From a checkpoint of a small sound classifier.
Model: 6.41M parameters, widths [128, 192, 288].
Training: 5800 steps, batches of 384, held-out accuracy 54%.
Data: trained on acted Russian speech (Dusha), 26041 training examples, 85.5 epochs.
Rows from block 7 of a small sound classifier, named by matrix and row number. Rows with one number belong to one channel. Each number is 128 + 32 x the weight over its row's rms, rounded and kept within 0 to 255. All counts start at 0.
After each channel's rows are labels from the 100 clips, of 14848, where the channel reaches its highest value: "loudest band" is the band of the loudest frequency at the time of the peak. Only what is clearly more common there than usual is listed. The data: acted Russian speech (Dusha). In brackets: how many of the 100.
# convs0: first width-5 conv, stride 2 (model.blocks.7.convs.0.weight, 288x192x5, each kernel summed), inputs 64-127
# convs1: second width-5 conv (model.blocks.7.convs.1.weight, 288x288x5, transposed, each kernel summed), outputs 58-115

convs0.154 [101  83 144 129  75 112 146 119  83  94 146 119  95 107 166 123 113 116 153 142  89 137 120 128 136 119 135 132  75 146 178 109 135 212 144 147  72  65 150  92 121 200 165 138  83 132 159 117 112 174 104  74 167 118  87 160 128 143 127 100 118  83 127 136]
convs1.154 [130 167 186 114 100 124 132 139 144 144 174 103 147 169 128  90 151 143 197  86  96 121  94  84 110 160 134 129  97  81 146 100  82  98 138 121 210 110 205 141 154  93 114 101 122 138 123 107 113 129 125 137 134 196  81 225 171 133]
loudest band: 500 to 1000 Hz (31)

convs0.253 [ 91 173  92 157 114 145 133 113  94 136  62 103 112  90 155 144 112 118 135 111  99 130 151 111 159 140 156  94 119  82 183 117 137 142 104  99  68  89 108  66 131 120 143 136 109 138 140 150 143 145 154 175 132 135 123  98 134 143 138 189 135 119 122  83]
convs1.253 [111 117  86 129 163 142 167 139 153 152 109  59 133  77  62 198 140 159 108 129 189 143 132 145  50 149 136 135  90  82 100  89 129 139 181  79 161 119 124 138 145 141 157 119 146 115 182 108 110 126 147 126  97 131 143 181 133 196]
loudest band: 500 to 1000 Hz (53)

convs0.236 [123  99 117 158 116 101 127 128 147 146 160 103  98 162 143 121 137 153 166 166 102 165 167 167 186 124 126 218 152  75 138  86 141  78  97 114 104 136 105 145 103 179 159  96 171 187 128  78  69  84  74 157 161 153  88 152 121 163  93 155 122 136 141 116]
convs1.236 [109 130 207 127 156 119  89  77 125 119 110  60 157 138 163 161 104 194 124 132  94 170 100  91 119 117  92 106 148 102 132 208  78 108 133 142  99 134 200  89 109 120 143 137 119 136  32 161 144 156 122 181 122 103 139 117 150  97]
loudest band: 500 to 1000 Hz (58)

convs0.121 [ 84  61 146 124 115 153 126  50 116 153 140 163 114 123 166 134 112 107 125 154 142 125 221 184 130  58 110 120 129 103 115 123 144 179 125  94  78 136  93 127 106 116  97 137 121 105  55 155 166 130 132  55 136 167 196 186 112 203 164 134 132 150  95 112]
convs1.121 [109 144 208 100 107 139 155 101 103 117 159 132 129 115  92 156 184 132 111  59 168 118  98 164 120 131 155 113  96 131 119 120 131 144 138 159 148 133 108 142 140 145 122 143 170 170  76 179 128 112 216 111  58 129 174 123 114 170]
loudest band: 500 to 1000 Hz (49)

convs0.68 [163 130 114  78  91 103  88 144  57 100  64 118 132 165  52  99 130 125 146 142 159 131 149  71  68 145 105  70 164  81 176  90 132 134 147 172  64 140  79 186 131 166 106 134 171 129 102  64  77 160 112 132  88 110  86 103 150 116 147 142  83  98 147 121]
convs1.68 [157 112  89 160 140  79 180 153 115 177 132 131 164 139 118 126  75 118 161 135 103 126 126 196 138 138 120 165 151 196 167  71 138 133 181 103 146  86 163  73 123 116 100 125  86 110 154 128 144  87 112 149 121  91 120 107 158 149]
loudest band: 250 to 500 Hz (47); 500 to 1000 Hz (29)

convs0.167 [101 124 122 130 161 120  96 161 156 106 147  68 108  36 149 140 120 135 132  65 112  76 135 172 154 176 108 139 114 107 159 127 132 115 129  91 179  57 169  98 161  77 134  85 156 117 107 151 141 158 106 124 198  91  62 156 146 124 130 121  77 146 160 167]
convs1.167 [187 128 117 119 122 140 183  61  35 203 178 117 101 129 140 114 130 179 121 169 108 131  55 125 131 132 147 171 116 148 102 116  92 108 175 144 105  71 119 103 133 140 147 156 169 134  56  97 114 129 172  86 141 112 149 162 129 122]
loudest band: 500 to 1000 Hz (37)

convs0.283 [182 112 160 141 103 144 116 105 127 119 157 180 101 186  97 142  83 137  77 137 133 111 145  85 104 153 174 105 102 156 149 169 145  93 170 163  96 135 149 115  76 175 192  94 115 166  87  90  97 149 171 137 150 134 135 161 100 172 143  88 137 101 137 120]
convs1.283 [100  86 112 175  95 169  96 108 126 115  88 157 153 107 153 134 143 158 142  75 108  89  91 155  70  65 110  97 117 130 123 116 146 126 159  90 117 123 124 114 124 125 149 143 120 129 120 193 111 158 116 154  91 135 145 129  75  85]
loudest band: 500 to 1000 Hz (49)

convs0.81 [138 129 138 165 137  95 181 107 112 141 159 160 158 167 100 246 133 137 170  79 104 154 120  70  97 100  79 138 140 128 117 171  61 127 150 158 138 133 166 111 122 107 121 129 134 189 187 113 134  93 168 155  95 102 147 152 132  84 124 128 126 135 134 189]
convs1.81 [113  35 112  98 119 121  67 124  89 112 117 114 151 185 126 116  91 115  59  99 127 112  58 171 117 151 156 110 154 122  99 144 144 119 171 127 157 115 107 147 153 170 178 134 159 136 150  82 100 136 128 126  81 159 115 120 127 146]
loudest band: 500 to 1000 Hz (40)

convs0.277 [123 116  88 156  81  96 152  97  91 151 118  98 119  96  80 136 114  43 123  90 106  81 121 109 126  71 153 121 108 179 141 138 117 138  89  81 146  82 186 172 147 142 114 141 178 120 104  35 127 147 145 103  94 135 126 187 155 124 115  92 107 117  99 106]
convs1.277 [107 155 132  87 116 139 136 164  93 138  28 140 108  93 145 120 158 127 182  84 107 110 175 170 122  57 115  89 208  58 135  62 153 169 106 124 141 165 111 165  88 113 123 172 128 128 131  80 123 133  65 153  96 186  53  91  69 101]
loudest band: 500 to 1000 Hz (59)

convs0.182 [125 134 144 149  96 111 142 108 125 155 142  97 164  80 150  97 104 138 168 104 155 151  99 101 108  81 142 106 101 173 188 189 120 100  82  68 120 135 111 192 133 138 143 123 146 102  54 168 105 114 104 152 187 140 136 143 140 106  94 119 115 156 139 124]
convs1.182 [171 130 127 127 112 132 133 151 114 143 140 152 120  89 152  82 115 129 158  73 134 132  97 160 160  75 100 152 103 136 133 133 137  90 121 146 156 110 156  87 148 114 100 137 121 148  78 177 101 115 109 163 150  14 136  88 159  89]
loudest band: 500 to 1000 Hz (64)

convs0.110 [109 169 143 103 128 107  84 144  94  77  79 133 138 136 134  51 129 107 122 146  96 169 116  80 160 122 123  72 107 124 123  67 190  51  90 105  98  77 122 217  69  80 127 144 115 112 137 115 170 126  99  73  85  71 106 118  87 151 136 122 145 164  98 167]
convs1.110 [102  92  40  98  96 127 112 191 156 150  86  95 129 134 113 110 113 135 127 126 124 111 148 159 115 129 128 110  96  93 148  97 127 138 124 125 135  95 195 130 103 164 112 106 176 135 124 152 166 133  74 152 120 153  78 137 127 173]
loudest band: 250 to 500 Hz (47); 500 to 1000 Hz (25)

convs0.27 [163  90 125  92 107 134 122  82 160 134 143 115 146  44 129 111 202 126 155 168 131 144 129 118 122 179 154 128 178 133 151 161 128 112 138 137 122  56  97 206 101 117  94 108 135 132 168 106 181 123 119 148 154 182 184 104 142 131 123 141 120 122  82 135]
convs1.27 [157 120 157 114 135 195 163  82 153 131 200  72  89 106 128 156 160  96 117 145 120 117 166  88 166 149 183 165 196 153 125 126 114 126 128  99 163 124 135  92 130 173 100 103 131 121  67 127  87 137 189 151 148 148 118 156 147  99]
loudest band: 500 to 1000 Hz (47)

convs0.83 [ 98 112  93 113  90  98 111 185 136 116 163 138  75 138 121 128  86 139 153 113  96  68  76 134 115 130 153  75 146  75 111 129 108 140 143 149 130  85  98 132 125  97  88 155 153 102 153 129 172 175 109 127 136 113 127 118 100  89 116 170 142 133 122 122]
convs1.83 [102 129  65  92 107 126 145 109 140  95 115 172 160 166 150 114 125 125 148 158 102 116 131 150  96 157 127 154 156 159 123 157 142 140 112 148 164 131 117 115 144 135 159 133 126 189  94 108  91  76 181 134  75 170 176 122 142 111]
loudest band: 500 to 1000 Hz (46)

convs0.176 [177 153  81 123 101 104 128 160 190  99 137 129 122 151 142 146 123 169 108 137 155  98 129 133 116 160  79  89  82 118 157 135 110 150 175 118 122  49 138 144  92  69 125  64  71 156 144 167 109 140 139  41  96  90 119 102 115  80 142 152 120 152 169 115]
convs1.176 [134 119 144 145 130 135 133 124  87 176 113 123 123 131 129  46 115  99  96 165 143 164 159  87 127  85 178 171 118 131 124 158  99 125 106 128 128  92 144  93 193 147  67  84 155 106 141 114 156 132 135 147 208 148 122  76  91  75]
loudest band: 500 to 1000 Hz (65)

convs0.204 [135 142 131 168  95 146 110 158  83 137 122 172  96 116 101 147 170 130 157 156 155 114 132 127 109 122 144 130 147 101 152 189 164 149 137 144 135 145 149 134 114  90 167 143 134 148 138 176 174 118 133  99 137 100 157 176 194  83  94 132 136 146 156 103]
convs1.204 [136  86 147 111 199 136 107 113 104  57  77 171 113  85 158 104 128 120 109 108  68 126 116 116  83  83  94 132 128 130 127 100 123 123 180 131 109 146 101 144 114  74 122  85 125 109 117 154 168 130 120  85 135 105 182 132 109 118]
loudest band: 500 to 1000 Hz (58)

convs0.93 [176 127 137 175 155 130  69 152 110 150 104 145 131 166 132  65 113 130 102 115 162 155  85 181 131 105 114 129 139  66 190 129 136  97 107 103 109 120  92 238 148 108 128 102 141 102 144 192 114 126  99 139 150 127 134 160  81 122 101 124 131 133 124  79]
convs1.93 [124 186 197 102 149 153  53  73 185 183  91  99 122 126 147 121 178 101 154  97 103 103 150 160  90 137 117 189 154  70 119 102 131  95 194 106 121  85 151 147 146 175  81 147 150 144 123 181  89 174 160 101 139 110 154 147 146 124]
loudest band: 500 to 1000 Hz (59)

convs0.69 [102 149 141 113 108 179 122 126 125 104 162 158 125 134 150 142 135 113 119 122 161 115 140 121 116 159 160 125 120 148  90 166 125  89 143 120 187  13 193 157 125  96 113  98 104 103 118 134 156 108 123  93 108  62  87 104  96 113 106 114 143  89 148  93]
convs1.69 [108 109  86 113  77 113 147  85 138  58 142  68 147  68 100 115  93 135  79 170 106 136  88 162 128 171 123 124 137 163 189 155  88 142 137  89 196  76 181 133 159 168 155 116 165 121 109 108 113  46 116 160  97 125  98  94 164 136]
loudest band: 500 to 1000 Hz (60)

convs0.53 [131 122 137 140 172 131 145 107 119 106 136 120  92 119 131 100 177 170 110 158 112  75 111  72 128 108 120  91 174 156 242 151  85  66 142 114 178 164 111 132 190  81 104  93 152  85 201 153 151 120 125 127 128 149 130 105 139  96 148  92 182  90 114 148]
convs1.53 [ 63 106 150 127 155 181  65  86  99 137 143 135 173  75 106 139 121 118  94 116 137 137 130  85 151 142 153 109 174 120 156  41 145 132 151 169 104  97 122 103 100 157 159 176 119 137 175 133  90  88  45 108 165  54 142 105 141  52]
loudest band: 500 to 1000 Hz (44)

convs0.258 [131 101 198  92 130  83 102 132 164 126  56  94 125  90  71 134 148 119  86 117 105 125 134 103 113 142 179  78 106 141 102 124 116 117 131 140 110 142 127 114 151 100 139 116 139 122 161 142 147 184 114  72 187  91 123 109 108  89 109 121 161  98  66 113]
convs1.258 [115 124 135 152 114 168 130 109 156  78 158  79 147 116 110  97 138 139 166 132 127 123 101 145 162 152 100 132 167 141  86 118  72 114 132  73 134 102 121 164 159 149  90 166 163 132 142 117 138  84  79 181 171 107 101 151 135 104]
loudest band: 250 to 500 Hz (47)

convs0.230 [108 102 207 108 159 107 121 158 127 117 185  90 113 121 159 107 157 153 135 104 118  80 137 105 171 154  69 172 113 148 166 143 141 176 183 148 126 103 119 121 111 158 150  70 177 136 187 128 167 154  90  94  95 112 217 150 123  82 147 141  99  88  81 128]
convs1.230 [102 214  91 121 113 123 138 133 129 122 127  68  77 145 133 131 101 112 100 150  65 126 121 111 132 143 116 138 114 101  86 102 122 144 117 144  75 128 167 114 187 175 125 138 123 162 132 130 136 156 194 156 173  53 130 145 139 111]
loudest band: 500 to 1000 Hz (65)

convs0.112 [142  89 157 101 145 196 111 145  81 128  96  75 145 134 157 105 167 103 141  93 103 101 134  97 135 167 126 161 165 128 206 133 134 118 156  48  92  70 119  75 141  95 163 141 134 118 111 100  61 135 127 124 153 188 165 103 170 114 178 175 142 123 193 112]
convs1.112 [129 148  65 131 166 177  77 148 196 154 159  86 140 151  98 127 152 174  86 105 124 146 184 170 169 119 114  81 126 152 178 159  78 140  91 168 124 122 171 156 119 126 146 169  88 139 133 144 188 127 141 151 102 164 147 126 112 110]
loudest band: 500 to 1000 Hz (35)