config.yaml
model: "sound classifier"
dataset: "acted Russian speech (Dusha)"
train_examples: 26041
input: "waveform_16khz"
targets: ["emotion"]
num_classes: 4
arch: "jasper"
norm: "batchnorm"
activation: "relu"
depths: [2, 5, 5]
kernel_size: 5
wave_channels: 96
wave_strides: [10, 4, 4]
widths: [128, 192, 288]
mixing: "cutmix"
loss: "cross_entropy"
init: "xavier_uniform"
residual_init: "zero_last"
optimizer: "soap"
beta2: 0.99
lr: 0.0027
beta1: 0.95
shampoo_beta: 0.99
eps: 1e-08
precondition_frequency: 32
max_precond_dim: 1024
merge_dims: true
one_sided: false
adamw_lr_other_params: 0.002
grad_clip: 1.0
cautious_weight_decay: true
steps: 5800
batch_size: 384
epochs: 85.5
lr_schedule: "linear"
final_lr_fraction: 0
warmup_steps: 290
weight_decay: 0.09
adamw_weight_decay_other_params: 0.01
Rows from block 3 of a small sound classifier, named by matrix and row number. Rows with one number belong to one channel. Each number is 50 + 15 x the weight over its row's rms, rounded and kept within 0 to 99. All counts start at 0.
After each channel's rows are labels from the 100 clips, of 14848, where the channel reaches its highest value: "strongest on" is what is common among them. Only what is clearly more common there than usual is listed. The data: acted Russian speech (Dusha).
# convs0: first width-5 conv (model.blocks.3.convs.0.weight, 192x192x5, each kernel summed), inputs 0-95
# convs1: second width-5 conv (model.blocks.3.convs.1.weight, 192x192x5, transposed, each kernel summed), outputs 0-95

convs0.141:43 33 50 53 22 40 26 14 42 47 71 44 28 55 35 37 31 70 25 55 88 57 07 49 66 47 56 31 40 37 33 78 36 57 58 42 44 64 68 52 35 51 56 24 42 23 27 56 47 39 60 40 14 42 44 60 49 44 22 57 49 63 67 71 36 39 49 48 14 50 55 68 40 54 52 51 45 51 36 47 60 40 23 45 39 52 66 68 60 35 65 49 76 30 72 43
convs1.141:55 49 65 80 65 65 39 62 36 51 48 43 12 68 39 60 06 38 45 75 50 11 60 56 42 42 86 27 52 58 66 53 40 54 48 16 45 72 55 41 48 54 59 70 32 55 56 35 55 40 70 36 43 72 41 73 47 59 15 60 49 51 37 47 69 43 50 55 61 59 20 62 57 43 65 56 42 39 54 39 51 54 29 71 41 41 72 62 51 50 44 57 74 45 39 42
strongest on: emotion: angry

convs0.160:56 36 41 53 20 56 53 49 49 31 50 21 26 44 35 41 49 41 48 70 79 48 34 62 44 44 52 44 44 50 55 51 62 35 46 38 58 69 61 44 58 74 55 35 69 63 53 39 70 67 43 63 49 56 87 45 63 48 74 61 58 21 73 29 37 27 64 61 68 55 30 36 54 29 60 38 60 51 65 62 34 29 75 65 42 97 38 32 34 47 58 31 50 28 64 43
convs1.160:54 37 64 65 48 51 98 77 39 70 37 39 42 60 68 58 39 73 75 53 55 45 69 54 37 28 26 45 50 54 36 41 64 65 58 75 59 42 40 61 60 60 56 56 45 68 79 42 29 51 41 41 56 65 54 57 51 37 31 65 33 49 49 56 33 42 75 35 66 61 48 45 68 52 39 45 38 48 61 44 73 68 35 40 67 57 55 65 53 68 63 32 29 39 44 45
strongest on: emotion: positive

convs0.20:20 37 07 44 44 46 58 14 45 44 38 61 21 54 53 41 51 64 34 22 57 29 44 76 52 46 47 43 49 60 49 70 65 44 25 24 67 63 42 66 47 62 53 56 69 48 65 34 44 40 34 39 33 51 48 49 50 61 53 41 66 46 67 70 72 44 38 29 34 42 42 77 54 43 42 39 56 54 55 41 30 14 58 33 32 46 53 62 57 43 40 30 32 16 57 63
convs1.20:48 64 36 29 67 56 41 44 21 56 50 36 52 59 56 41 97 34 54 57 26 27 60 66 66 65 46 39 49 36 61 62 44 32 46 63 54 42 43 52 52 69 44 37 54 66 36 55 53 56 20 49 40 44 64 43 63 27 62 56 63 38 56 57 73 41 39 26 21 42 23 53 43 64 41 41 59 06 55 59 69 59 60 50 26 52 64 29 56 44 63 54 50 90 46 31
strongest on: emotion: positive; emotion: angry

convs0.105:57 47 45 27 25 37 58 49 40 48 61 49 48 63 52 47 21 72 50 43 49 49 27 53 44 60 37 29 84 62 61 29 55 32 61 73 49 21 43 61 62 30 62 58 63 57 44 56 47 23 50 32 60 52 65 56 49 32 48 22 37 24 40 35 58 43 49 34 23 42 63 30 39 52 42 68 79 44 62 61 45 24 49 16 29 30 21 63 30 49 69 63 48 64 68 43
convs1.105:47 44 53 61 33 86 51 24 81 39 99 75 46 42 71 48 55 84 57 63 26 48 42 50 54 71 31 68 52 47 62 42 34 46 29 68 35 42 43 74 49 47 52 40 03 33 51 59 46 45 30 40 31 43 66 39 53 25 44 47 49 72 38 55 50 47 36 49 70 64 45 47 65 47 36 42 44 81 38 67 68 34 80 70 57 67 61 73 35 45 32 54 51 44 26 59
strongest on: emotion: positive

convs0.128:58 79 29 50 56 59 64 66 33 52 38 31 43 33 25 56 54 56 58 64 78 44 40 46 63 45 36 46 60 48 53 75 52 34 48 74 64 40 76 31 46 57 71 46 34 60 30 60 43 39 54 56 74 59 44 52 42 68 42 25 34 38 35 43 48 38 53 75 43 66 23 79 34 58 60 54 22 89 70 62 65 56 63 51 34 61 64 52 23 48 51 55 35 47 33 39
convs1.128:41 58 64 35 51 46 51 27 45 65 49 53 40 34 66 73 60 65 44 84 45 40 46 76 34 47 43 57 40 28 46 49 46 92 59 53 66 50 59 52 74 37 58 34 34 70 73 57 34 30 35 43 53 56 59 23 51 43 35 44 50 49 51 55 58 34 56 20 40 37 53 27 53 09 33 25 51 49 30 62 59 59 36 48 43 43 48 29 48 40 45 39 36 51 63 54
strongest on: emotion: positive; emotion: angry

convs0.13:21 63 39 54 51 43 30 43 39 39 71 19 42 78 53 62 49 34 63 39 58 77 32 33 41 48 60 37 47 51 18 55 36 66 47 58 52 64 37 46 11 49 55 26 27 57 41 59 53 73 72 55 47 52 39 38 36 22 43 51 36 56 57 27 52 43 63 68 67 51 40 57 46 57 55 73 25 44 51 59 41 45 67 40 54 58 47 46 34 53 30 41 25 39 61 55
convs1.13:75 53 58 40 36 36 41 54 06 72 36 22 65 40 34 46 83 64 49 28 66 42 66 78 38 26 43 59 66 38 12 29 39 35 40 79 77 36 39 68 33 44 25 40 33 60 66 48 20 29 64 45 16 47 51 46 32 50 58 43 46 50 37 52 32 55 49 44 73 22 28 62 54 41 38 36 69 42 47 73 47 62 34 45 51 48 65 66 34 50 44 60 30 19 41 48
strongest on: emotion: positive

convs0.47:77 48 56 60 42 32 41 19 47 49 37 42 57 50 31 69 71 67 36 38 49 21 55 36 24 55 30 51 45 50 34 46 38 34 65 62 34 30 54 46 61 39 73 49 54 58 26 37 50 58 61 24 55 54 64 74 54 43 50 28 10 47 62 46 39 33 41 62 25 56 61 45 55 67 51 38 50 35 52 53 40 51 62 36 63 90 56 50 50 41 53 78 29 45 37 52
convs1.47:29 56 42 62 56 84 49 51 63 70 47 59 52 54 43 60 66 76 65 45 38 58 76 44 42 48 83 55 53 34 54 46 48 25 43 71 44 53 33 22 20 54 49 55 27 42 38 77 57 38 62 22 51 41 23 53 54 33 56 39 57 55 53 66 33 83 60 31 58 74 62 60 49 47 43 57 48 45 30 78 55 79 33 41 56 66 52 35 10 54 53 53 47 43 30 44
strongest on: emotion: angry; emotion: positive

convs0.166:41 49 37 30 58 21 49 89 46 58 73 35 37 10 27 36 62 49 50 53 52 42 60 71 51 52 08 50 44 24 47 76 59 46 57 64 58 69 36 37 65 54 77 45 42 37 18 55 54 33 62 56 48 55 22 44 64 33 58 37 30 69 28 37 65 33 37 48 54 48 46 31 43 46 53 66 64 29 36 95 37 50 49 58 87 51 32 51 25 29 54 41 19 46 55 62
convs1.166:50 71 12 40 49 45 44 42 53 55 52 50 50 33 66 38 60 25 43 51 31 32 38 48 56 55 92 48 45 55 53 55 37 50 74 57 62 37 37 36 70 31 63 55 45 64 59 50 37 50 52 68 44 56 65 53 32 40 62 24 66 73 81 36 17 34 52 79 48 07 74 34 53 67 60 33 49 43 62 60 53 53 59 40 61 26 82 65 54 23 45 66 59 59 74 29
strongest on: emotion: angry

convs0.172:52 63 29 79 46 68 63 30 37 42 36 16 38 17 62 27 34 56 62 33 51 63 49 39 68 54 44 50 40 24 64 33 40 42 56 35 58 61 88 45 65 37 75 46 51 49 61 61 36 64 31 34 41 43 43 79 46 44 50 26 19 82 25 36 36 68 57 58 49 63 59 56 71 49 46 48 62 48 43 47 70 47 39 56 36 43 55 18 43 29 66 39 42 52 42 56
convs1.172:88 37 60 33 67 70 71 64 50 49 69 24 52 55 37 73 28 42 86 61 64 51 13 68 35 53 35 45 40 80 12 45 31 72 63 47 64 50 46 64 66 77 48 51 33 70 36 42 55 76 68 64 82 51 49 37 57 60 60 63 63 61 53 53 27 71 39 24 49 60 37 55 26 42 46 53 23 58 57 47 77 68 53 36 44 37 47 50 63 48 81 54 60 45 46 58
strongest on: emotion: positive; emotion: angry

convs0.48:48 46 16 18 86 51 30 72 30 38 56 46 57 39 66 57 21 53 51 27 55 51 64 44 29 56 33 57 59 52 45 44 51 41 39 54 81 42 61 51 61 60 34 21 61 50 58 41 46 46 38 33 54 46 35 54 37 45 79 64 35 42 39 75 48 42 50 60 52 54 35 48 47 54 36 28 47 29 47 79 58 30 27 36 47 29 45 50 36 69 66 77 52 50 67 40
convs1.48:62 47 51 59 33 31 63 60 33 44 46 43 27 71 58 36 63 65 45 11 25 44 60 39 71 45 83 66 46 80 62 58 51 61 59 41 50 75 41 52 55 45 71 21 39 43 41 51 56 40 57 63 33 79 72 41 42 20 35 43 51 41 43 41 51 30 48 26 63 64 58 43 41 47 72 53 24 40 48 44 68 44 83 33 20 46 72 13 50 47 38 46 29 65 46 55
strongest on: emotion: angry

convs0.174:62 54 54 47 52 56 32 42 42 51 42 70 57 46 52 62 16 51 55 48 51 16 53 58 32 32 67 46 56 45 33 56 49 52 46 39 45 31 45 43 46 73 62 21 39 34 61 48 45 40 49 53 58 50 70 40 25 43 60 48 48 54 50 45 58 81 61 36 70 37 31 47 47 20 46 44 41 56 57 43 47 42 44 49 67 65 27 55 30 39 38 68 54 41 46 51
convs1.174:76 43 53 39 48 80 49 39 38 48 44 52 55 53 50 42 41 83 71 51 39 84 49 58 41 47 21 67 70 32 43 39 40 38 53 41 52 39 63 71 48 36 30 73 41 73 26 12 34 55 29 52 46 42 38 56 53 60 64 43 53 46 42 35 53 44 29 54 55 79 58 74 66 62 32 57 55 76 24 78 56 59 73 64 69 64 30 56 40 46 36 54 40 43 74 38
strongest on: emotion: positive; emotion: angry

convs0.40:31 54 43 40 66 49 59 51 39 26 56 45 51 43 26 51 65 51 21 62 32 29 70 25 68 41 67 70 70 36 49 92 55 38 39 50 54 35 50 69 75 28 32 60 48 54 64 50 39 32 48 51 41 36 31 73 39 24 66 45 54 52 36 45 50 39 67 62 46 36 58 43 20 08 27 32 48 62 55 54 63 67 69 48 25 40 50 74 42 51 54 45 70 55 39 52
convs1.40:61 46 51 04 53 78 56 48 45 60 40 62 35 54 39 49 23 47 72 66 57 53 38 62 40 55 29 66 55 63 61 36 56 69 62 57 50 58 56 50 63 48 31 22 44 59 55 69 75 37 70 38 58 63 19 54 74 53 35 59 47 85 59 56 62 28 37 73 49 26 50 53 64 42 53 41 51 46 64 65 53 63 74 64 38 58 64 60 44 51 39 31 68 60 25 67
strongest on: emotion: positive; emotion: angry

convs0.33:48 34 45 45 42 54 33 63 78 29 37 60 34 42 27 61 61 78 49 38 49 48 19 52 76 61 40 65 53 26 76 73 70 66 41 31 58 20 54 51 35 31 63 34 33 63 85 83 56 32 59 47 56 44 63 58 48 77 37 80 47 55 49 63 54 29 43 21 33 37 55 53 29 42 74 62 30 43 64 39 14 61 58 46 71 60 54 71 42 38 54 55 58 81 44 66
convs1.33:47 48 40 27 53 19 50 48 38 70 35 60 47 44 67 52 81 82 64 27 55 59 34 56 35 30 42 60 56 53 63 71 56 76 29 38 48 15 42 54 51 62 69 77 60 78 27 33 48 54 45 41 56 64 33 17 78 39 26 47 07 51 71 50 48 85 48 45 80 51 52 61 35 28 52 56 48 78 45 65 37 35 53 72 67 63 49 35 62 43 60 66 39 61 50 64
strongest on: emotion: positive

convs0.188:60 63 70 35 21 50 39 53 54 25 44 40 46 28 45 40 41 43 54 27 35 83 38 26 59 28 66 46 72 33 26 57 67 52 60 20 77 57 67 40 52 66 53 36 47 44 64 50 50 29 29 47 35 50 37 35 48 84 45 37 71 29 62 74 41 38 60 45 47 53 36 65 44 44 35 79 24 37 73 24 42 66 58 43 31 56 63 70 42 63 42 47 55 58 43 81
convs1.188:38 79 52 45 52 48 32 77 50 59 21 58 46 52 70 57 69 45 42 50 63 35 30 42 30 60 59 65 37 42 58 78 27 35 29 31 36 68 44 80 51 42 60 69 71 56 48 48 52 70 59 56 60 44 49 41 55 55 49 77 65 58 41 47 29 58 51 84 33 46 66 72 71 50 43 73 71 32 64 62 44 53 61 37 76 53 39 57 41 39 46 52 46 41 49 61
strongest on: emotion: positive

convs0.22:43 75 55 29 52 63 72 37 75 40 30 35 68 52 47 07 67 50 23 50 51 50 50 58 27 16 58 36 47 34 59 37 32 56 51 67 49 38 77 60 45 55 29 31 42 48 22 48 65 75 56 42 72 31 77 46 19 32 59 55 71 48 54 35 63 34 43 36 36 43 66 27 61 39 26 33 37 40 43 58 59 40 62 74 51 88 50 55 65 37 50 44 56 30 47 37
convs1.22:27 38 49 91 47 34 58 31 49 58 45 53 42 37 49 22 52 75 22 57 80 49 49 54 63 65 54 21 56 73 20 51 62 33 56 50 37 76 62 60 37 48 49 45 43 45 67 31 48 48 44 70 46 45 53 00 44 59 37 41 58 39 25 74 58 89 59 28 21 68 66 50 62 67 45 39 71 53 71 19 37 80 34 42 30 37 56 67 42 68 59 56 53 58 45 71
strongest on: emotion: positive

convs0.84:51 55 44 40 78 36 54 35 45 42 42 32 30 71 41 47 28 57 56 58 15 55 31 52 46 47 37 63 19 60 48 53 50 42 24 42 33 66 30 56 90 51 51 12 36 52 55 67 34 37 62 50 33 42 68 41 52 25 67 54 59 36 49 48 44 67 37 36 42 73 27 25 39 36 32 70 43 32 54 46 80 43 63 52 58 51 46 55 61 65 59 47 55 27 34 53
convs1.84:26 28 44 22 84 55 25 44 45 62 09 50 39 46 44 11 49 47 47 57 43 79 63 45 81 54 50 63 61 66 46 33 76 44 45 38 62 67 77 49 65 66 81 34 62 33 62 21 50 39 77 43 60 59 53 54 60 38 57 44 39 51 41 64 62 66 69 51 93 49 59 71 44 38 61 57 55 19 62 37 75 46 58 52 54 58 41 68 85 75 43 78 29 64 33 36
strongest on: emotion: angry

convs0.186:53 60 20 50 51 82 52 42 62 48 35 46 35 56 47 46 37 38 54 55 29 55 52 59 70 24 22 29 44 38 41 54 58 50 43 34 73 57 52 81 52 22 43 45 55 81 54 50 60 31 46 52 39 35 37 53 59 38 55 75 33 89 37 35 27 53 45 31 69 15 25 69 48 53 51 61 53 50 50 52 37 43 29 50 63 76 56 49 62 33 46 38 50 54 24 34
convs1.186:37 39 50 22 43 44 38 84 49 62 43 40 70 33 64 57 44 30 85 59 36 51 50 46 62 65 19 55 76 46 75 41 34 51 29 65 64 28 51 42 24 56 57 61 47 52 62 60 45 21 75 48 66 51 47 43 46 48 41 56 58 39 42 32 42 57 44 61 39 32 89 53 33 73 47 60 46 02 47 63 63 60 45 43 55 41 39 68 52 44 50 33 51 49 65 80
strongest on: emotion: positive; emotion: angry

convs0.58:80 81 34 48 49 59 57 35 44 27 75 49 46 24 53 38 50 66 31 44 65 55 73 57 49 34 46 32 51 86 51 38 53 53 50 37 35 30 37 66 57 43 50 47 57 31 85 74 66 51 38 46 47 11 56 43 53 48 42 31 62 85 44 47 40 29 45 55 63 00 47 53 31 52 13 36 44 41 45 45 45 64 63 61 55 31 47 33 51 47 56 53 65 27 39 53
convs1.58:61 57 49 24 43 50 53 33 44 54 46 34 46 50 57 61 57 49 60 33 47 41 31 26 58 52 37 48 57 46 71 52 77 59 54 18 66 72 69 42 35 27 57 62 71 54 53 75 67 62 50 60 47 54 69 58 62 50 41 47 47 26 43 29 55 61 65 45 66 46 24 22 42 55 60 62 38 47 58 36 51 51 34 42 61 60 51 41 39 61 67 46 74 48 25 28
strongest on: emotion: angry

convs0.154:36 31 65 60 41 31 37 35 53 26 51 45 72 42 64 17 78 19 40 36 41 21 66 65 92 44 65 53 38 46 33 52 50 60 64 53 57 24 47 58 26 43 51 53 63 46 55 32 59 49 65 63 38 52 63 54 67 40 50 27 69 54 49 34 65 62 40 43 55 40 70 56 40 53 14 29 46 32 14 25 63 44 39 25 42 33 48 47 70 28 47 44 23 38 66 49
convs1.154:54 57 44 79 41 39 20 38 46 65 43 57 55 47 26 75 81 45 47 66 31 70 57 40 48 61 25 75 47 32 55 35 44 44 47 50 57 31 68 85 18 60 51 37 32 54 62 57 45 74 46 81 44 52 60 56 47 72 32 22 41 53 68 36 46 32 34 32 60 52 45 72 22 78 25 65 52 50 60 53 33 70 78 68 37 32 59 40 45 62 40 32 53 63 84 49
strongest on: emotion: angry

convs0.1:58 52 52 52 94 52 51 77 66 42 75 54 42 43 36 14 76 34 39 54 73 37 51 88 48 36 54 49 30 33 48 44 40 30 59 60 47 48 31 37 20 40 62 23 38 68 36 27 44 47 61 79 50 72 56 54 60 41 60 74 89 46 41 74 18 42 45 56 26 50 50 74 79 50 76 49 37 35 51 59 37 48 33 33 66 68 54 30 42 66 59 45 49 54 50 21
convs1.1:69 43 64 52 37 61 30 50 65 64 29 29 38 53 62 44 32 61 51 24 61 81 49 56 65 36 43 40 57 44 73 52 46 53 51 49 43 56 78 46 59 56 34 46 54 36 16 58 78 57 56 20 19 49 50 43 30 62 62 68 73 43 53 68 40 43 68 55 52 74 50 45 49 69 49 61 81 31 36 57 42 68 53 48 61 57 54 42 54 49 37 67 26 60 39 23
strongest on: emotion: positive; emotion: angry